config = dict(
    encoder_arch='tdnn',
    model='encoder-decoder audio transcriber',
    dataset='read English sentences (LibriTTS-R)',
    train_examples=15625,
    n_mels=64,
    hop_length=160,
    input='mfcc',
    spec_augment=False,
    win_length=512,
    tokenizer='char',
    vocab_size=32,
    encoder_norm='batchnorm',
    encoder_activation='gelu',
    encoder_depths=[12],
    encoder_kernel_size=3,
    encoder_stem='single',
    encoder_widths=[192],
    fusion='cross_attention',
    decoder_width=128,
    decoder_layers=7,
    decoder_norm='layernorm',
    decoder_norm_position='post',
    decoder_activation='swiglu',
    decoder_mlp_ratio=2.67,
    decoder_head_dim=32,
    decoder_fused_qkv=False,
    decoder_bias='all',
    decoder_qk_norm=False,
    decoder_parallel_block=False,
    decoder_inner_norm=False,
    decoder_positions='rope',
    decoder_cross_attention_every=1,
    decoder_tie_embeddings=True,
    init='trunc_normal_002',
    residual_init='none',
    optimizer='adamw',
    learning_rate=0.0017,
    beta1=0.9,
    beta2=0.99,
    eps=1e-08,
    max_grad_norm=1.0,
    max_steps=12500,
    batch_size=64,
    epochs=51.2,
    lr_schedule='cosine',
    final_lr_fraction=0.05,
    warmup_steps=1250,
    weight_decay=0.1,
)
Rows from block 4 of the audio encoder of a small encoder-decoder audio transcriber, named by matrix and row number. Each number is 128 + 32 x the weight over its row's rms, rounded and kept within 0 to 255. All counts start at 0. Numbers have three digits each.
After each channel's rows are labels from the 100 clips, of 14976, where the channel reaches its highest value: "top examples" is what is common among them. Only what is clearly more common there than usual is listed. The data: read English sentences (LibriTTS-R). In brackets: how many of the 100, against the usual share in percent.
# conv: width-3 conv, dilation 3 (encoder.blocks.4.conv.weight, 192x192x3, each kernel summed), inputs 64-127

conv.174:141115149092106130089077116062035133109120132104096130161135106122175155082121177090145131103108156140108162117120186123147071142134149127151186126131146113089134108106147137148166146104126120
top examples: the word "as" (25 vs 7.1)

conv.95:168116180111075096159116138089162132138222138142113171084125126126153148158137084137117108159155145124101135110127123155104139144126149106111165104143107136156126141092119077144161151092131115
top examples: the word "with" (26 vs 9)

conv.61:200120100124148135178151138097089132114090096122131105112047104147112109121126169158065197118129113104177152170121104075148098132129140140131152099155051090169146145073115100166103163169160165
top examples: the word "me" (26 vs 6.4)

conv.52:155161088154187131145164173146142088168070105093100135057177157160143079058128118097112061135111128135134170138113132108141117146172089107122122103086137120109126169126101186130138144110098142
top examples: the word "the" (86 vs 49.2)

conv.99:066145109126136057100144014142155060048131150065142095126132113133151090136110140129124134131105082095137110074133116169085112110123139159121073068085090138074095151119115121077106117116107123
top examples: the word "one" (31 vs 4.3)

conv.48:092153139160113153158141111121092199142138071093137119125153118131125062077126135106104110124099116127034126098087170171096113106092110132139167139125189122105139088112145148138096126091127154
top examples: the word "life" (27 vs 1.1)

conv.55:164081156147139115150144114170119187123149091121076174113123154167173145186082152113098017116181162080119082182097078126139175138118118156121113146129183167105132144129070146119092112150127148
top examples: the word "but" (28 vs 9.2)

conv.92:137111094165070155115125123176153078136093138157127127102031162106132150111148116194159188117152132157142117143080037134085067157158089071172142099127117087137132079117131139145151125158067131
top examples: the word "with" (27 vs 9)

conv.75:106091098101125088186123093109132118094130126091169146165115029149160134140016133102144119122121168045136149112113145106087138179140149121139145067117116095042118161150071136134132136137117114
top examples: the word "but" (44 vs 9.2)

conv.62:150148125139087171130095128080122152063107067130118129142102165154151064175135143113179069130136126166100090103129094121164109087141186143068153130122118094146095125119129156165133135083175115
top examples: the word "my" (39 vs 6.2)

conv.165:161157171139112061121147127144126134090069113113121144091128115187137138158117125162176119070092152068142101095180118129129124138103117108133136071127095105186121133104079123135138166105165091
top examples: the word "was" (50 vs 15.5); the word "with" (29 vs 9)

conv.111:199155173156133123111166134121107151144131072101109156105107089155078137078091161170151136060098117123165136111107135135125104178129141096116182140163126124199096130101134141152079164117170130
top examples: the word "was" (89 vs 15.5); the word "it" (37 vs 15.2)

conv.126:143122142201097098113069118096134112064088075165100115118132161138152123155134137135128122142131103157108160181127187086147131119145135103142114142103140105120153103151133118098119090138107129
top examples: the word "his" (25 vs 9.8)

conv.72:116103085146109111176145154157103089103078093169122107121131173114147114158195134167143111075159116169139105175111150093134152101085093086146184154095063116148147029083107177101112075188118157
top examples: the word "nothing" (33 vs 1.1)

conv.168:135144081152101118094040154130137179171092076062113148132204131125135161101148141113084145135113028165101111128103164135141087150111176098109155166108155015095152132132172136146168148172140141
top examples: the word "the" (90 vs 49.2)

conv.63:051129132179128124066150082155100150149134111152153148147102055131123139138114130151056100101096154161170117110094140102169139109080108116093125090082159122146103165132103171153169129087051064
top examples: the word "the" (81 vs 49.2)

conv.66:178189126174111128113083122184095097120124157147081126137086175176127115151130157159081126090138155163162141171203031151088131099166104112175110118083135152138136169099103210081084117133128158
top examples: the word "of" (62 vs 24.7)

conv.85:146154132176164164097121146144132157139112041119183150147153053107185117124135154105112112140085099153125087151122084148146167121112155101113151127173122129185050102141183107122121148134129124
top examples: the word "not" (25 vs 9.2)

conv.15:118150120120121113116118114131104075153102140145144148135122166161125104140153041128068126110098166165144151172116171152119136106100094140139162115123084087155097123128046140123109176114094141
top examples: the word "with" (52 vs 9)

conv.43:139126168161079083097054134128151162116171112103082196123137152187159110106148100136128109123188143114131153135108107115145119173119159079100187112146142136152133093104081126126115120130169049
top examples: the word "with" (43 vs 9); the word "was" (36 vs 15.5)

conv.20:065082138110159163156148104129076137105117135144158070137094112072124110151165145148148151139141115139161085130099108112101110122121072142153176151126158148115155133179160156125143133139167148
top examples: the word "said" (31 vs 9.9)

conv.7:144069112100070127144149175121082134156146123123157169146033137046088104129120142143107125099182094172140164074142104101096101114177105171152141114141154094161136136119099133177135190094152170
top examples: the word "his" (48 vs 9.8); the word "he" (47 vs 17.4)

conv.26:138106125093120132119190153147169115110147105137064144156187170125129106130163143149074150174138141186130086086113112137130139137102177144115154121164156102142085078171141101113177075150077117
top examples: the word "to" (64 vs 30.6)

conv.44:102164182189125106106149163137099149152156132137157182140170109167176109098110144096178088095127120123134146162188114137150162169159118124136091136155105112092176107118136108163127125181119057
top examples: the word "not" (29 vs 9.2)

conv.182:146123154164146140104123157095110115160092107113148143144109108154157123112118131073128107105124140146154137191111096087122085150169118127136175179106108099208074138130151147153081178142172133
top examples: the word "was" (51 vs 15.5)

conv.136:171186126141140113135071147167143127108109105150144147135120157122110082159143196145162104105155103181105068150131075103113134141125086104136125155078151154122169178106167198111132136157189104
top examples: the word "the" (76 vs 49.2); the word "with" (29 vs 9)

conv.50:111153120109102170176163078148087188093145103103161138169134120141136146117126104136083115102112122102121173101111152127110090173168162143145114117191141099184130112088076104149099167081124150
top examples: the word "my" (60 vs 6.2)

conv.185:089127108087121120114139077095109143136131095159153134108124102139155110125105110083112082063169101104125136104160108108128144112063143089086117151133160093162123142095084167173103119114165079
top examples: the word "my" (27 vs 6.2)

conv.97:085053096150117140090144139167162139154132132118079133132120128158151143151165158106107125151155125112087159128165196107114150117089132161133114095158110136090152069159113133092156096158047147
top examples: the word "the" (84 vs 49.2)

conv.40:115077097125056125169158113144115223146146139054188202092166089193149102088071095078115119118130122076133122106145103071108093157129193096113135148135129122158082143056094066149103115150129105
top examples: the word "i" (43 vs 20.3); the word "my" (40 vs 6.2)

conv.116:127158084082134169097136122130114087147149049154128129095102156169124123178119144106106058098111140121139094101110138100140148112122175106046127119114112144135123176163155129117120133052158138
top examples: the word "you" (50 vs 14.4)

conv.176:137149114108111157096062123116125140153101167164107117146133174180129110176110115031121194144082103175090119152071123168061095121135202196156145092137127155153103115095160127118145147121063150
top examples: the word "to" (69 vs 30.6)

conv.191:142113155147118111121089087183127066105066098131116104023055161127148103156161154112161058100145107152123124143135068084101114113113105080128082078151128117117130148157154168121128126139106172
top examples: the word "with" (34 vs 9)

conv.9:125110149085106143099099134101075141110158119198140084118123117162116156146122130119093093123133120168087189114108137150117105113220077072128115142151153043135097158112112135105159132087177080
top examples: voice: female (86 vs 52.2)

conv.22:160150070130136158095088145182107092142138082070129128140076115204118147103105107115114106105090102146111106127083065098058153145172087056098098139072126113085158131113144136077137118163147133
top examples: the word "the" (88 vs 49.2)

conv.172:193081151110129101170143109150080164084136095160131123113092122088104108130091152185165070080129069116166062138124086126167169166107180117137115093122080101177144122116147148199111112114167159
top examples: the word "was" (35 vs 15.5); the word "as" (27 vs 7.1)

conv.189:162149140147118075143140154158162141163113069085154159138069131136142095063137074112132183130187113069141105145191139059149107155109173146138111159151151131087139138108135146139136110110152140
top examples: the word "with" (36 vs 9)