Weights of a small encoder-decoder audio transcriber.
Training: adamw at rate 0.0017, batches of 64.
Data: 15625 training examples, 51.2 epochs.
Rows from block 8 of the audio encoder of a small encoder-decoder audio transcriber, named by matrix and row number. Each number is 128 + 32 x the weight over its row's rms, rounded and kept within 0 to 255. All counts start at 0. After the name is the row's rms in percent of the matrix's.
After each channel's rows are labels from the 100 clips, of 14976, where the channel reaches its highest value: "strongest on" is what is common among them. Only what is clearly more common there than usual is listed. The data: read English sentences (LibriTTS-R).
# conv: width-3 conv, dilation 2 (encoder.blocks.8.conv.weight, 192x192x3, each kernel summed), inputs 48-95

conv.46 099 [142 161 126  91 157 162 111 110 179 111 133 153 125 128 189 154 130 149  85 141 163  95  69  97 102 110 150 129 129 174 101  95 120 211 106 132 104 137  95 130 130 171 164 182 114 172 129 182]
strongest on: the word "to"

conv.12 085 [ 82 108 149 171  62 123 144 141 124  85 138 136 160  89 129 164 127 122 140 104 141 117 100  85 152 147 155 174 138  37 136 191 120 158 118 156 132 162 131 105 157  98 122  71 193 129 126 133]
strongest on: the word "the"

conv.116 104 [145 118 109  71 133  98 121 102 135 148 138 150 126 154 117 172 147 170  73 148 138 143 116  91 109 109  90 100  87 217 128  79 140 138  93 105 162  76 120 105 130  71 117 142  86 128 168 140]
strongest on: the word "my"; the word "i"

conv.94 101 [108 120 173  99 104 166 143 148 154  60  77 100 100 125  83 120 127 121 159 187 145 201 164 106 133 216 147 149 101 149 101 114 116 122 136 119 222 130 194 125  97 152 135 153  84 164 121 165]
strongest on: the word "was"

conv.16 116 [ 94 100 142 190  79 130 155 125  79 171 147 137 131 119 118 151  72  92  85 135  43 150 142  80 119 153 118 144 122 106 124 151 112 126 141 163 148 124 128 153  63 153 109  94 140 122 120 101]
strongest on: the word "all"

conv.52 108 [ 48  92 109 128 112 125 118  89  72 145 141 104 137 122  98 116  65 137 168 148 102 156 156 122 142 135  83 182 136  32  71 141  80 132 101 138 119 132 117  95 127  98  49  78 144  82 135  68]
strongest on: the word "was"

conv.175 103 [ 94 157  82 135 109 142 130 119 120 104 129  93  95 154  85  91  91 158 110 107 115 147  85 135 121 119 123  77 102 179 128 127 171  33 137 142 193  90 131 128  84 151 105  85 118 117  45 129]
strongest on: the word "her"

conv.36 093 [123  84  91 163 146 155 116 118 156 112 130 127 140 187 188 109 128 145 116 139 110 139  76  87  68  80 149 167 185 137  99 160 162 133 114  93  95 149 104 156 105 103 140 147  85  88 109  50]
strongest on: the word "himself"

conv.120 108 [142 170 157 126 148 175 127 146 106  47  69 163 112 138 160 133 143 167 173 108 156  92  93 132  93 132 135 124 128 156 104  80  87 202  84 121  88 152 117 124  79 106 130 155  81 139 102 122]
strongest on: the word "to"

conv.168 094 [ 91  92 136  83  82 112 157 143 135  93 121 139 125  97 129 141 145 120 118 140 164 108 103  80 131 171 161 115 130  77 150 104  92 210 138 126 122 166 119 106 152 119 138 128 156 126 120  76]
strongest on: the word "the"

conv.88 086 [110 108 130 137 147  93 137 150 142 125 123  91  73 140 140 125 140  90 158 108 132 137 138  94 129 148  63 109  96 157  79  74 165 114  97 182  98 149  87 108  97  78 174 182 122  74 143 129]
strongest on: the word "to"; the word "be"

conv.41 096 [104 117 160  86 112  79 145 138 165 125  92 132 119 109 119 121 142  90  87 152 113 149 156 112  93 159 124 126 151 106 152 156 145  89 140 139 142 142  97 153 171  69 169 154 101  86 186 164]
strongest on: the word "was"

conv.71 085 [111 129 169 196 105 151 126 140 124 127 177 140 166  77 150 147  81 147 130 129 101 115 118 106 193 136 123 254 101  74  89 120 162 115 153 152 149  53 116 102 126  98 107 107 133 153 104 126]
strongest on: the word "was"

conv.11 111 [ 99 109 102 136 128 130  25  46 135  62 130 137  93 152  95 106 144  96  93 121  91 126 122 107 139  75 148 167 122 106  86 146 133 128  92 117  95  69 106 128 127 120 122 117 132 117 124 123]
strongest on: the word "her"

conv.111 105 [144 171 140  97 123 160 126 146 125 138 122 116 165 161 180 152 147 203 146 125 122 180 134 107 133 152 137  72 125 145 103  99  40 192 100 162 155 125 147 123  91 116 143 209  49 150 163 176]
strongest on: the word "with"; the word "would"

conv.63 095 [163 127 131  83 206 159  83 116 104 107  73 145 141 164 142  63  63 119 153 117 171 124  88 104  91 129 109 168 203 133 111 135 162 138 104 142 148 110 118 129 133 135 156 152 127 149  98 122]
strongest on: the word "me"

conv.29 080 [124 122 164 101 105  80 116 109 113 151 121 139 101 127 101 117 138  93  27 142 157 155 114 133 102 100  61 209 101 143 141 138 143 116 124 129 182 130 128 138 187 175 140 174 105 169 135 101]
strongest on: the word "they"

conv.188 087 [118 135  84  79 159 140 155 151 146 126 158 154 134 151 125 110 144  73 132 163 129 170 135 102 138 166 137  93 150 158 151 127 133 151 158 191 121 131 172 164  68 142 195 179  82  98  70 135]
strongest on: the word "what"

conv.97 105 [ 92 110 110  91 122  53  92 133  69 114 111 115 161 131 119  89 116  83 130 128  97 159 150 145 114 104 106 138  76 127 122  79  68 106  82 134 150 160 118 122 136 110  87 142  77 153  94 139]
strongest on: the word "was"; the word "it"

conv.56 110 [143 101 137 121 106 122 176 147 112 203 159 111 159 143  84 136 123 162 102  90 175 132  75 114 139 134 110  95 121 144 176 100 142  83 172 119 139 118 104 115 140 130 121  70 144  63  61 107]
strongest on: the word "was"

conv.1 105 [114  85 113 168  99 107 131 104 156 154 164 111 168 147 113 147 129 162 109  73 141 101  58 110 130  93 136  91  83 117 156 145 117 107 149  98 110 143 161 133 145 145  46  77 146 130  51 106]
strongest on: the word "quite"

conv.190 094 [132 168 132 104 104 133 111 108 138 112 122 105 112  96 173 173 135 120  83 122 158  79 104  74  77 137 155  44 112 144 119  67 120 150 119 109 161 116 111 140 143 170 145 175 106 155 111 117]
strongest on: the word "for"

conv.24 094 [134  27 152 112  89  71 132 115 169 184 126 157 164 111 105 150  82 116 102 135 111 148 128   0 112 113 175 129 110  85 151 106  77 124 151  93 154 155 127 116 166 114  60  63 122 175 101 152]
strongest on: the word "with"

conv.107 103 [148 190  82 104 166 158 135 102 138 141 134  95  89  76 170 162 149 137 185 115 169 126 125 110  96  87 158  82 147 105 103 102 121  77 145 123 102 142 119 125 106 102 145 115  75 115 128  39]
strongest on: the word "i"

conv.45 109 [168 137  90 128 155 145 111 115 109  92 130 143 117 134 177 168 153  66 129 131 184  89 128 126  95  78 127 107 128 150 121 122 124  99  94 118  79 111 129 151 158  69 167 150  61 117 131 103]
strongest on: the word "i"; the word "my"

conv.75 096 [ 73  70 148 129  84  91 129 155 125 137  99 116 108 145 181 101 107 158  78  96 175 107  67 158 107 124 146  58 112 134 154 130 124 110 148 122 140 128 143 148 172  97   3  52 123 116 113 141]
strongest on: the word "from"

conv.135 112 [ 92  79 142 146 139 103 168 162  59 179 121 132 160  77 123 194  51 118  94  94 145 126  93  94  93 135 136 163 104  82 140  85  89  94 139 111 138 148  88  95 125 101  83  97  61 134 150 113]
strongest on: the word "one"

conv.151 079 [129  92 104 140 149  91 103 105 171  54  57 126 102 148 189  97 100  51 112 115 165 124 126 123 128 116 189  39 129 143  64 164 122 127 116 130 145 114 194 147  91 152 107 157  86 112 121  95]
strongest on: the word "his"

conv.35 079 [ 85 141 191 116  85  81 152 110 156  76 120  72 101 137 168 143 122 121 171 114 149 114 112 125 123 201 104 126 127 128  73  81 169 181  92  87 146  92 164  50 158 147 103 132  83 124 105 122]
strongest on: the word "be"

conv.85 100 [111  75 107  99  66  23 137 132 162 103 105 149 154 116 161 143 177 144  10 112  80 119 114 121  94 105 153 136  95 142 139 135 110 120 123 109 123 148 136 156 107 142  92  63 121 110 176 172]
strongest on: the word "with"

conv.57 093 [121 117 145 125 121 163  71  91 105 170 148 148 128 181 173 165 104 135 109 114 137 160 134  87 122 126 172 128 136 180  74 108  81 141 134 133 101 124 122 144 119 152 121 171 119 129 155 206]
strongest on: the word "have"; the word "had"

conv.67 087 [ 90 149 129 116  83 124 127 138 122  87 162 122 138 137 147 134 138 146 163  71 145  99 113 146 138 133 155 113  57  99 101  97 102 152 128 137 128 120 177 144 191 155 104  88 110 150 115 108]
strongest on: the word "he"

conv.68 098 [119 136  91  79 109 150 125 124 108 119  86 118 141 107 108 110 155 120  88 137 143  84 140 123 114 121  90 122 151 144 120 126  81 141 100 142  78  91 114  92 117  47  92 167  83  94 173 100]
strongest on: the word "he"