config = dict(
    model='encoder-decoder audio transcriber',
    dataset='read English sentences (LibriTTS-R)',
    train_examples=15625,
    n_mels=64,
    hop_length=160,
    input='mfcc',
    spec_augment=False,
    win_length=512,
    tokenizer='char',
    vocab_size=32,
    encoder_arch='tdnn',
    encoder_norm='batchnorm',
    encoder_activation='gelu',
    encoder_depths=[12],
    encoder_kernel_size=3,
    encoder_stem='single',
    encoder_widths=[192],
    fusion='cross_attention',
    decoder_width=128,
    decoder_layers=7,
    decoder_norm='layernorm',
    decoder_norm_position='post',
    decoder_activation='swiglu',
    decoder_mlp_ratio=2.67,
    decoder_head_dim=32,
    decoder_fused_qkv=False,
    decoder_bias='all',
    decoder_qk_norm=False,
    decoder_parallel_block=False,
    decoder_inner_norm=False,
    decoder_positions='rope',
    decoder_cross_attention_every=1,
    decoder_tie_embeddings=True,
    init='trunc_normal_002',
    residual_init='none',
    optimizer='adamw',
    learning_rate=0.0017,
    beta1=0.9,
    beta2=0.99,
    eps=1e-08,
    max_grad_norm=1.0,
    max_steps=12500,
    batch_size=64,
    epochs=51.2,
    lr_schedule='cosine',
    final_lr_fraction=0.05,
    warmup_steps=1250,
    weight_decay=0.1,
)
Rows from block 5 of the audio encoder of a small encoder-decoder audio transcriber, named by matrix and row number. Each number is 500 + 50 x the weight over its row's rms, rounded and kept within 0 to 999. All counts start at 0. Numbers have three digits each. After the name is the row's rms in percent of the matrix's.
After each channel's rows are labels from the 100 clips, of 14976, where the channel reaches its highest value: "loudest band" is the band of the loudest frequency at the time of the peak. Only what is clearly more common there than usual is listed. The data: read English sentences (LibriTTS-R). In brackets: how many of the 100, against the usual share in percent.
# conv: pointwise conv (encoder.blocks.5.conv.weight, 192x192x1), inputs 96-191

conv.160 098:493400523397448531459560473465550542512428456504458499497531593517525471474452493548422450498497425504465529492553449466553562521552590446428473470446472562406407581581552503501481421429530544426496504500486600517531429457458477514491496430496476465460570568477502423432542414460554501529
loudest band: 4000 to 8000 Hz (68 vs 5.2)

conv.97 097:463482484444562601473600499478445524489434500528497708401490550494511500528447620561444546553470524470493490451485423566508530480429409491479453487550484473491460486529440454453503442490475587526499530507542519517513614426514491547507514464516505505509538441595476425469526529512506586515
loudest band: 4000 to 8000 Hz (63 vs 5.2)

conv.132 096:585379499425525551521544471555494541504494435540353541426395572512508425530518517461481476475458561527531548484452498519547440474438497533471486515499567497471464529538533483539516463498480481469502603525561553521486554519504613503505564415524503454520562463566477445474515469455533629425
loudest band: 250 to 500 Hz (44 vs 13.4)

conv.168 102:547512522480505538358472475473527470439551452474536531468503421498370557496418499536433358523490510519477472512471491512561465503493436563528506524550441437487408561550462547387498467547508512537501447432496447475537561482408543495538531430476286539414500479504512522435518501522484511500
loudest band: 1000 to 2000 Hz (34 vs 2)

conv.166 102:475437486543474485434520450504414510468533427488484535440526505485506495522407487528488507468463507506539439493475447522492441541443489532486427512565487372489430529613452474440495355529530528412536395419504431526519510409476486498515531444531376504427477460495485526467529549489488533420
loudest band: 2000 to 4000 Hz (46 vs 2.2)

conv.52 096:410568491444479452538391462511473474509548578512527508474474459454445531461546557458554553461430553506502524541575558559489506516517452557508467499414418459358530488472574504413547532421524546431498549483492429518488443486448372562513488491435571470532464472532523450450461465495581452439
loudest band: 250 to 500 Hz (33 vs 13.4)

conv.6 098:463482566523597549519397481445369511496543393499483514487462541496527434577436431408535611491473502505453492496498459431499451512488517617478499537575519542503501433627466517547444393502562583532511531478482535546463525527557469483529526507439543477518530528473541554428416501450505558512
loudest band: 500 to 1000 Hz (26 vs 7.3)

conv.10 100:478472482450551600483554522464487526494453461485478621415443553482524500525464576522501530581541532498498524457521392544524537452471499576482449501504471444486506490540376461496488465517434547520499535479549518481541590507530526490518495453502500481508526464557478402398532502482497641526
loudest band: 2000 to 4000 Hz (58 vs 2.2)

conv.58 098:551530468559486550498470485422424481535467455441519494449582479500461548472510488378601494500449452549563444508484521545519481454480513456519329502512463486488496470510392538491520424420532564521520516544513563488488471437466517478560397490539454474438522488524490444554364536530501493447
loudest band: 250 to 500 Hz (37 vs 13.4)

conv.115 099:487460463479568509498489534441512408532439409495541535454517536497536476514435476522454502515511504480430447492482468497546569455491513382451550557482455566555430506471504486449502482561561586461434483506509510489556479394543338520459488551496589480555557566485484494462542481502508482520
loudest band: 4000 to 8000 Hz (29 vs 5.2)

conv.18 102:450470468518487575508544418526375519522430537492506578473512475489485439494433573468506522527496453480516538428431442532455528472518505513550509435591490386478510445547388412446476429540430530545509481402535459475515499319484494490438500432539495475471482489545470481480469516535417562451
loudest band: 4000 to 8000 Hz (39 vs 5.2); 2000 to 4000 Hz (30 vs 2.2)

conv.182 104:355467478555307511477500450523455418460554493537512509550506495593495388506340518486514493525485418560469490588586508598564500527540536509502536505532508508533476471500495568484455465458543441566549554528498489450570491496488521551492584408548497452423545522509523496451489502463546513499
loudest band: 500 to 1000 Hz (25 vs 7.3)

conv.170 099:296465473484528420552537455531453490500501564550488511508517480476546408551446496565523541547459527520477505487464484554550384522571497443522516495422504508476411514558474579451489502452557473542485507509468560458533509510536436539521542447483539474545554394520512540524511529544523467500
loudest band: 500 to 1000 Hz (51 vs 7.3)

conv.183 102:533522525430588477533476454571450493400456512509414498479456401455516514560556507561501507491471480479504608467429542568543420565470365520430551494521500426518463487528546526514500495499550502564473483422533458480500518515495558508345474458468537453503418419511542461505438489515516485500
loudest band: 500 to 1000 Hz (30 vs 7.3)

conv.148 095:458532472454502519485600514585573536499484532474513508508505510451483532495544537515429464520436481529536538421497533589438455542477357464546512517547482527436455564467478440392521539470476531525515352488476395559437514516465493555532541425584435516468533472554545514517549419490406489557
loudest band: 1000 to 2000 Hz (34 vs 2)

conv.0 101:431525483507384543554507390520481595597564558517551486491378465436516391497400452535571540501466506421552464513466448470526482476550466547527458402515526522507481516544503513511501545461445393521461447471461469539543551510549454526471507377472485534449532456489499517441505618526561494496
loudest band: 500 to 1000 Hz (27 vs 7.3)

conv.185 099:466464491411492480426505513548578605516414522490485528511456581444348475498643475466485454465479403410463480438490469508577483461498616562504526499436552532399481473502511496548581537610478491503421460466541544547544448416496501493535545432538508514563520431499555535458513571541413484488
loudest band: 2000 to 4000 Hz (29 vs 2.2)

conv.179 098:464460463540482468542510491486563442553420563381494429497524533403496497467497512466531458318527485365478518462576529413540444475518514539532513475483485504458500504390508440428460517439542481519452448561457470569489407510382445449494427491496484555448378468457509501434542525541482387446
loudest band: 500 to 1000 Hz (45 vs 7.3)

conv.89 099:454444519553531506496484520527429460441489517559437507512522512544523449447481521503576430405445459498449445483513489531435522496541519581444544517518442437497586437515511514491519487527444561348515472532523504478488436500421386447517497452497492529513591439540421555445475580447594484396
loudest band: 500 to 1000 Hz (36 vs 7.3)

conv.42 098:504480448508492527546604420472544493518496527467585550416519529476537414516442535498506583558575445473473550471546498584452678483544580415571520399524482435445568460504484418513407544472479549595519514466527554463491486420490424444529463441506577431437504490521493415512504504506495525425
loudest band: 4000 to 8000 Hz (26 vs 5.2)

conv.38 096:450493526510526523485552447497517462490429495516524612428527531485521482587470529583468524586538501490484473473529550514507613439565516439526462469535488451438510466511422549467454468518546568430495462481574540492501588473575410508484513438536478492529528508519420407456472484383439502503
loudest band: 4000 to 8000 Hz (62 vs 5.2)

conv.20 094:392509462489559498463511553499537463462527595541486501535495444554498435505443466595444476444506494531429469514482527481547417520409537447552560473499460495485380468617491560471495435432474533477544545540468551525542478556482352534527662540441469509512514488506454493546530544423511477500
loudest band: 250 to 500 Hz (41 vs 13.4); 500 to 1000 Hz (37 vs 7.3)

conv.126 098:462502516486484578505526533539410527552473537500548516516481537510467509456482511470570452529473487505475531488422527580373504490527420486478535525599529487447524454521519478476491473573519485447483405546560433498403487436476495446483486413526535489526539435538518508472502533542352527464
loudest band: 1000 to 2000 Hz (40 vs 2)

conv.43 102:477582479511432405542548436514540406534537554454497449585470529492498477494470382528557507411495511458515502511538560447458508536496535544486491430413504520496516577360502505463542559480538497508526492460485481464473434521504477439512577483509459500592440508376530527518457593501563383465
loudest band: 500 to 1000 Hz (38 vs 7.3)

conv.61 097:513510460589522520466478411485466566494576527493522407532551404487492500509475492525465555414465525462548628521431605464565480535375462473508396502458525524508440435478526464451432508481592430597517583499479449633504535485452372386479498479460473486510449477507505404591546452497539434559
loudest band: 500 to 1000 Hz (42 vs 7.3)

conv.69 099:389422418534362413516559435544518447529504497502489542510491502506539401524470514510418505539556516539510524508499470556541527581498509453497520546484478480498411470519495545408430502513504427486508451480554474421487440469516534596486538388476465370554477434482538486511546543522464472556
loudest band: 500 to 1000 Hz (43 vs 7.3)

conv.21 099:507535485425526538384527531512555484480480416506518582423512507465504584462472602576340386590516424474478562448498498565450528517497389500565540443529406551454504514460556457464480538478432546538504386506535471496458541499460516465495499470603369509429458462559483496533481479463460502506
loudest band: 4000 to 8000 Hz (53 vs 5.2)

conv.188 095:489480466499481540481555461521549544541523502451529529450536549517536449482577550500438465484532454494540472480561440585402527535532475485549458412509519559367497506500588466524483535477467505513503401532493555526370509453465512372541508452627443546518543471537474428530492437484434474430
loudest band: 2000 to 4000 Hz (48 vs 2.2); 4000 to 8000 Hz (36 vs 5.2)

conv.165 104:526509437386474487517501606420557417477413474482492399531520521446442498550511469504533495381474458390435482437592540502576366518454475518518481511554440486444502488488597477443576474537515469536377400515445507513527442488468515481494498501487542481503490368473452529493527536540448469495
loudest band: 2000 to 4000 Hz (27 vs 2.2)

conv.178 104:494526480564440495526478466528435471503443490523487514482492423460503409530408561411436527478431491485448513447453408534505555420434392460587470470591540354513448551562461525510482484528449423518490441437538411404501556459550531568417476385607494498416453385544499487415528442449526518477
loudest band: 4000 to 8000 Hz (28 vs 5.2)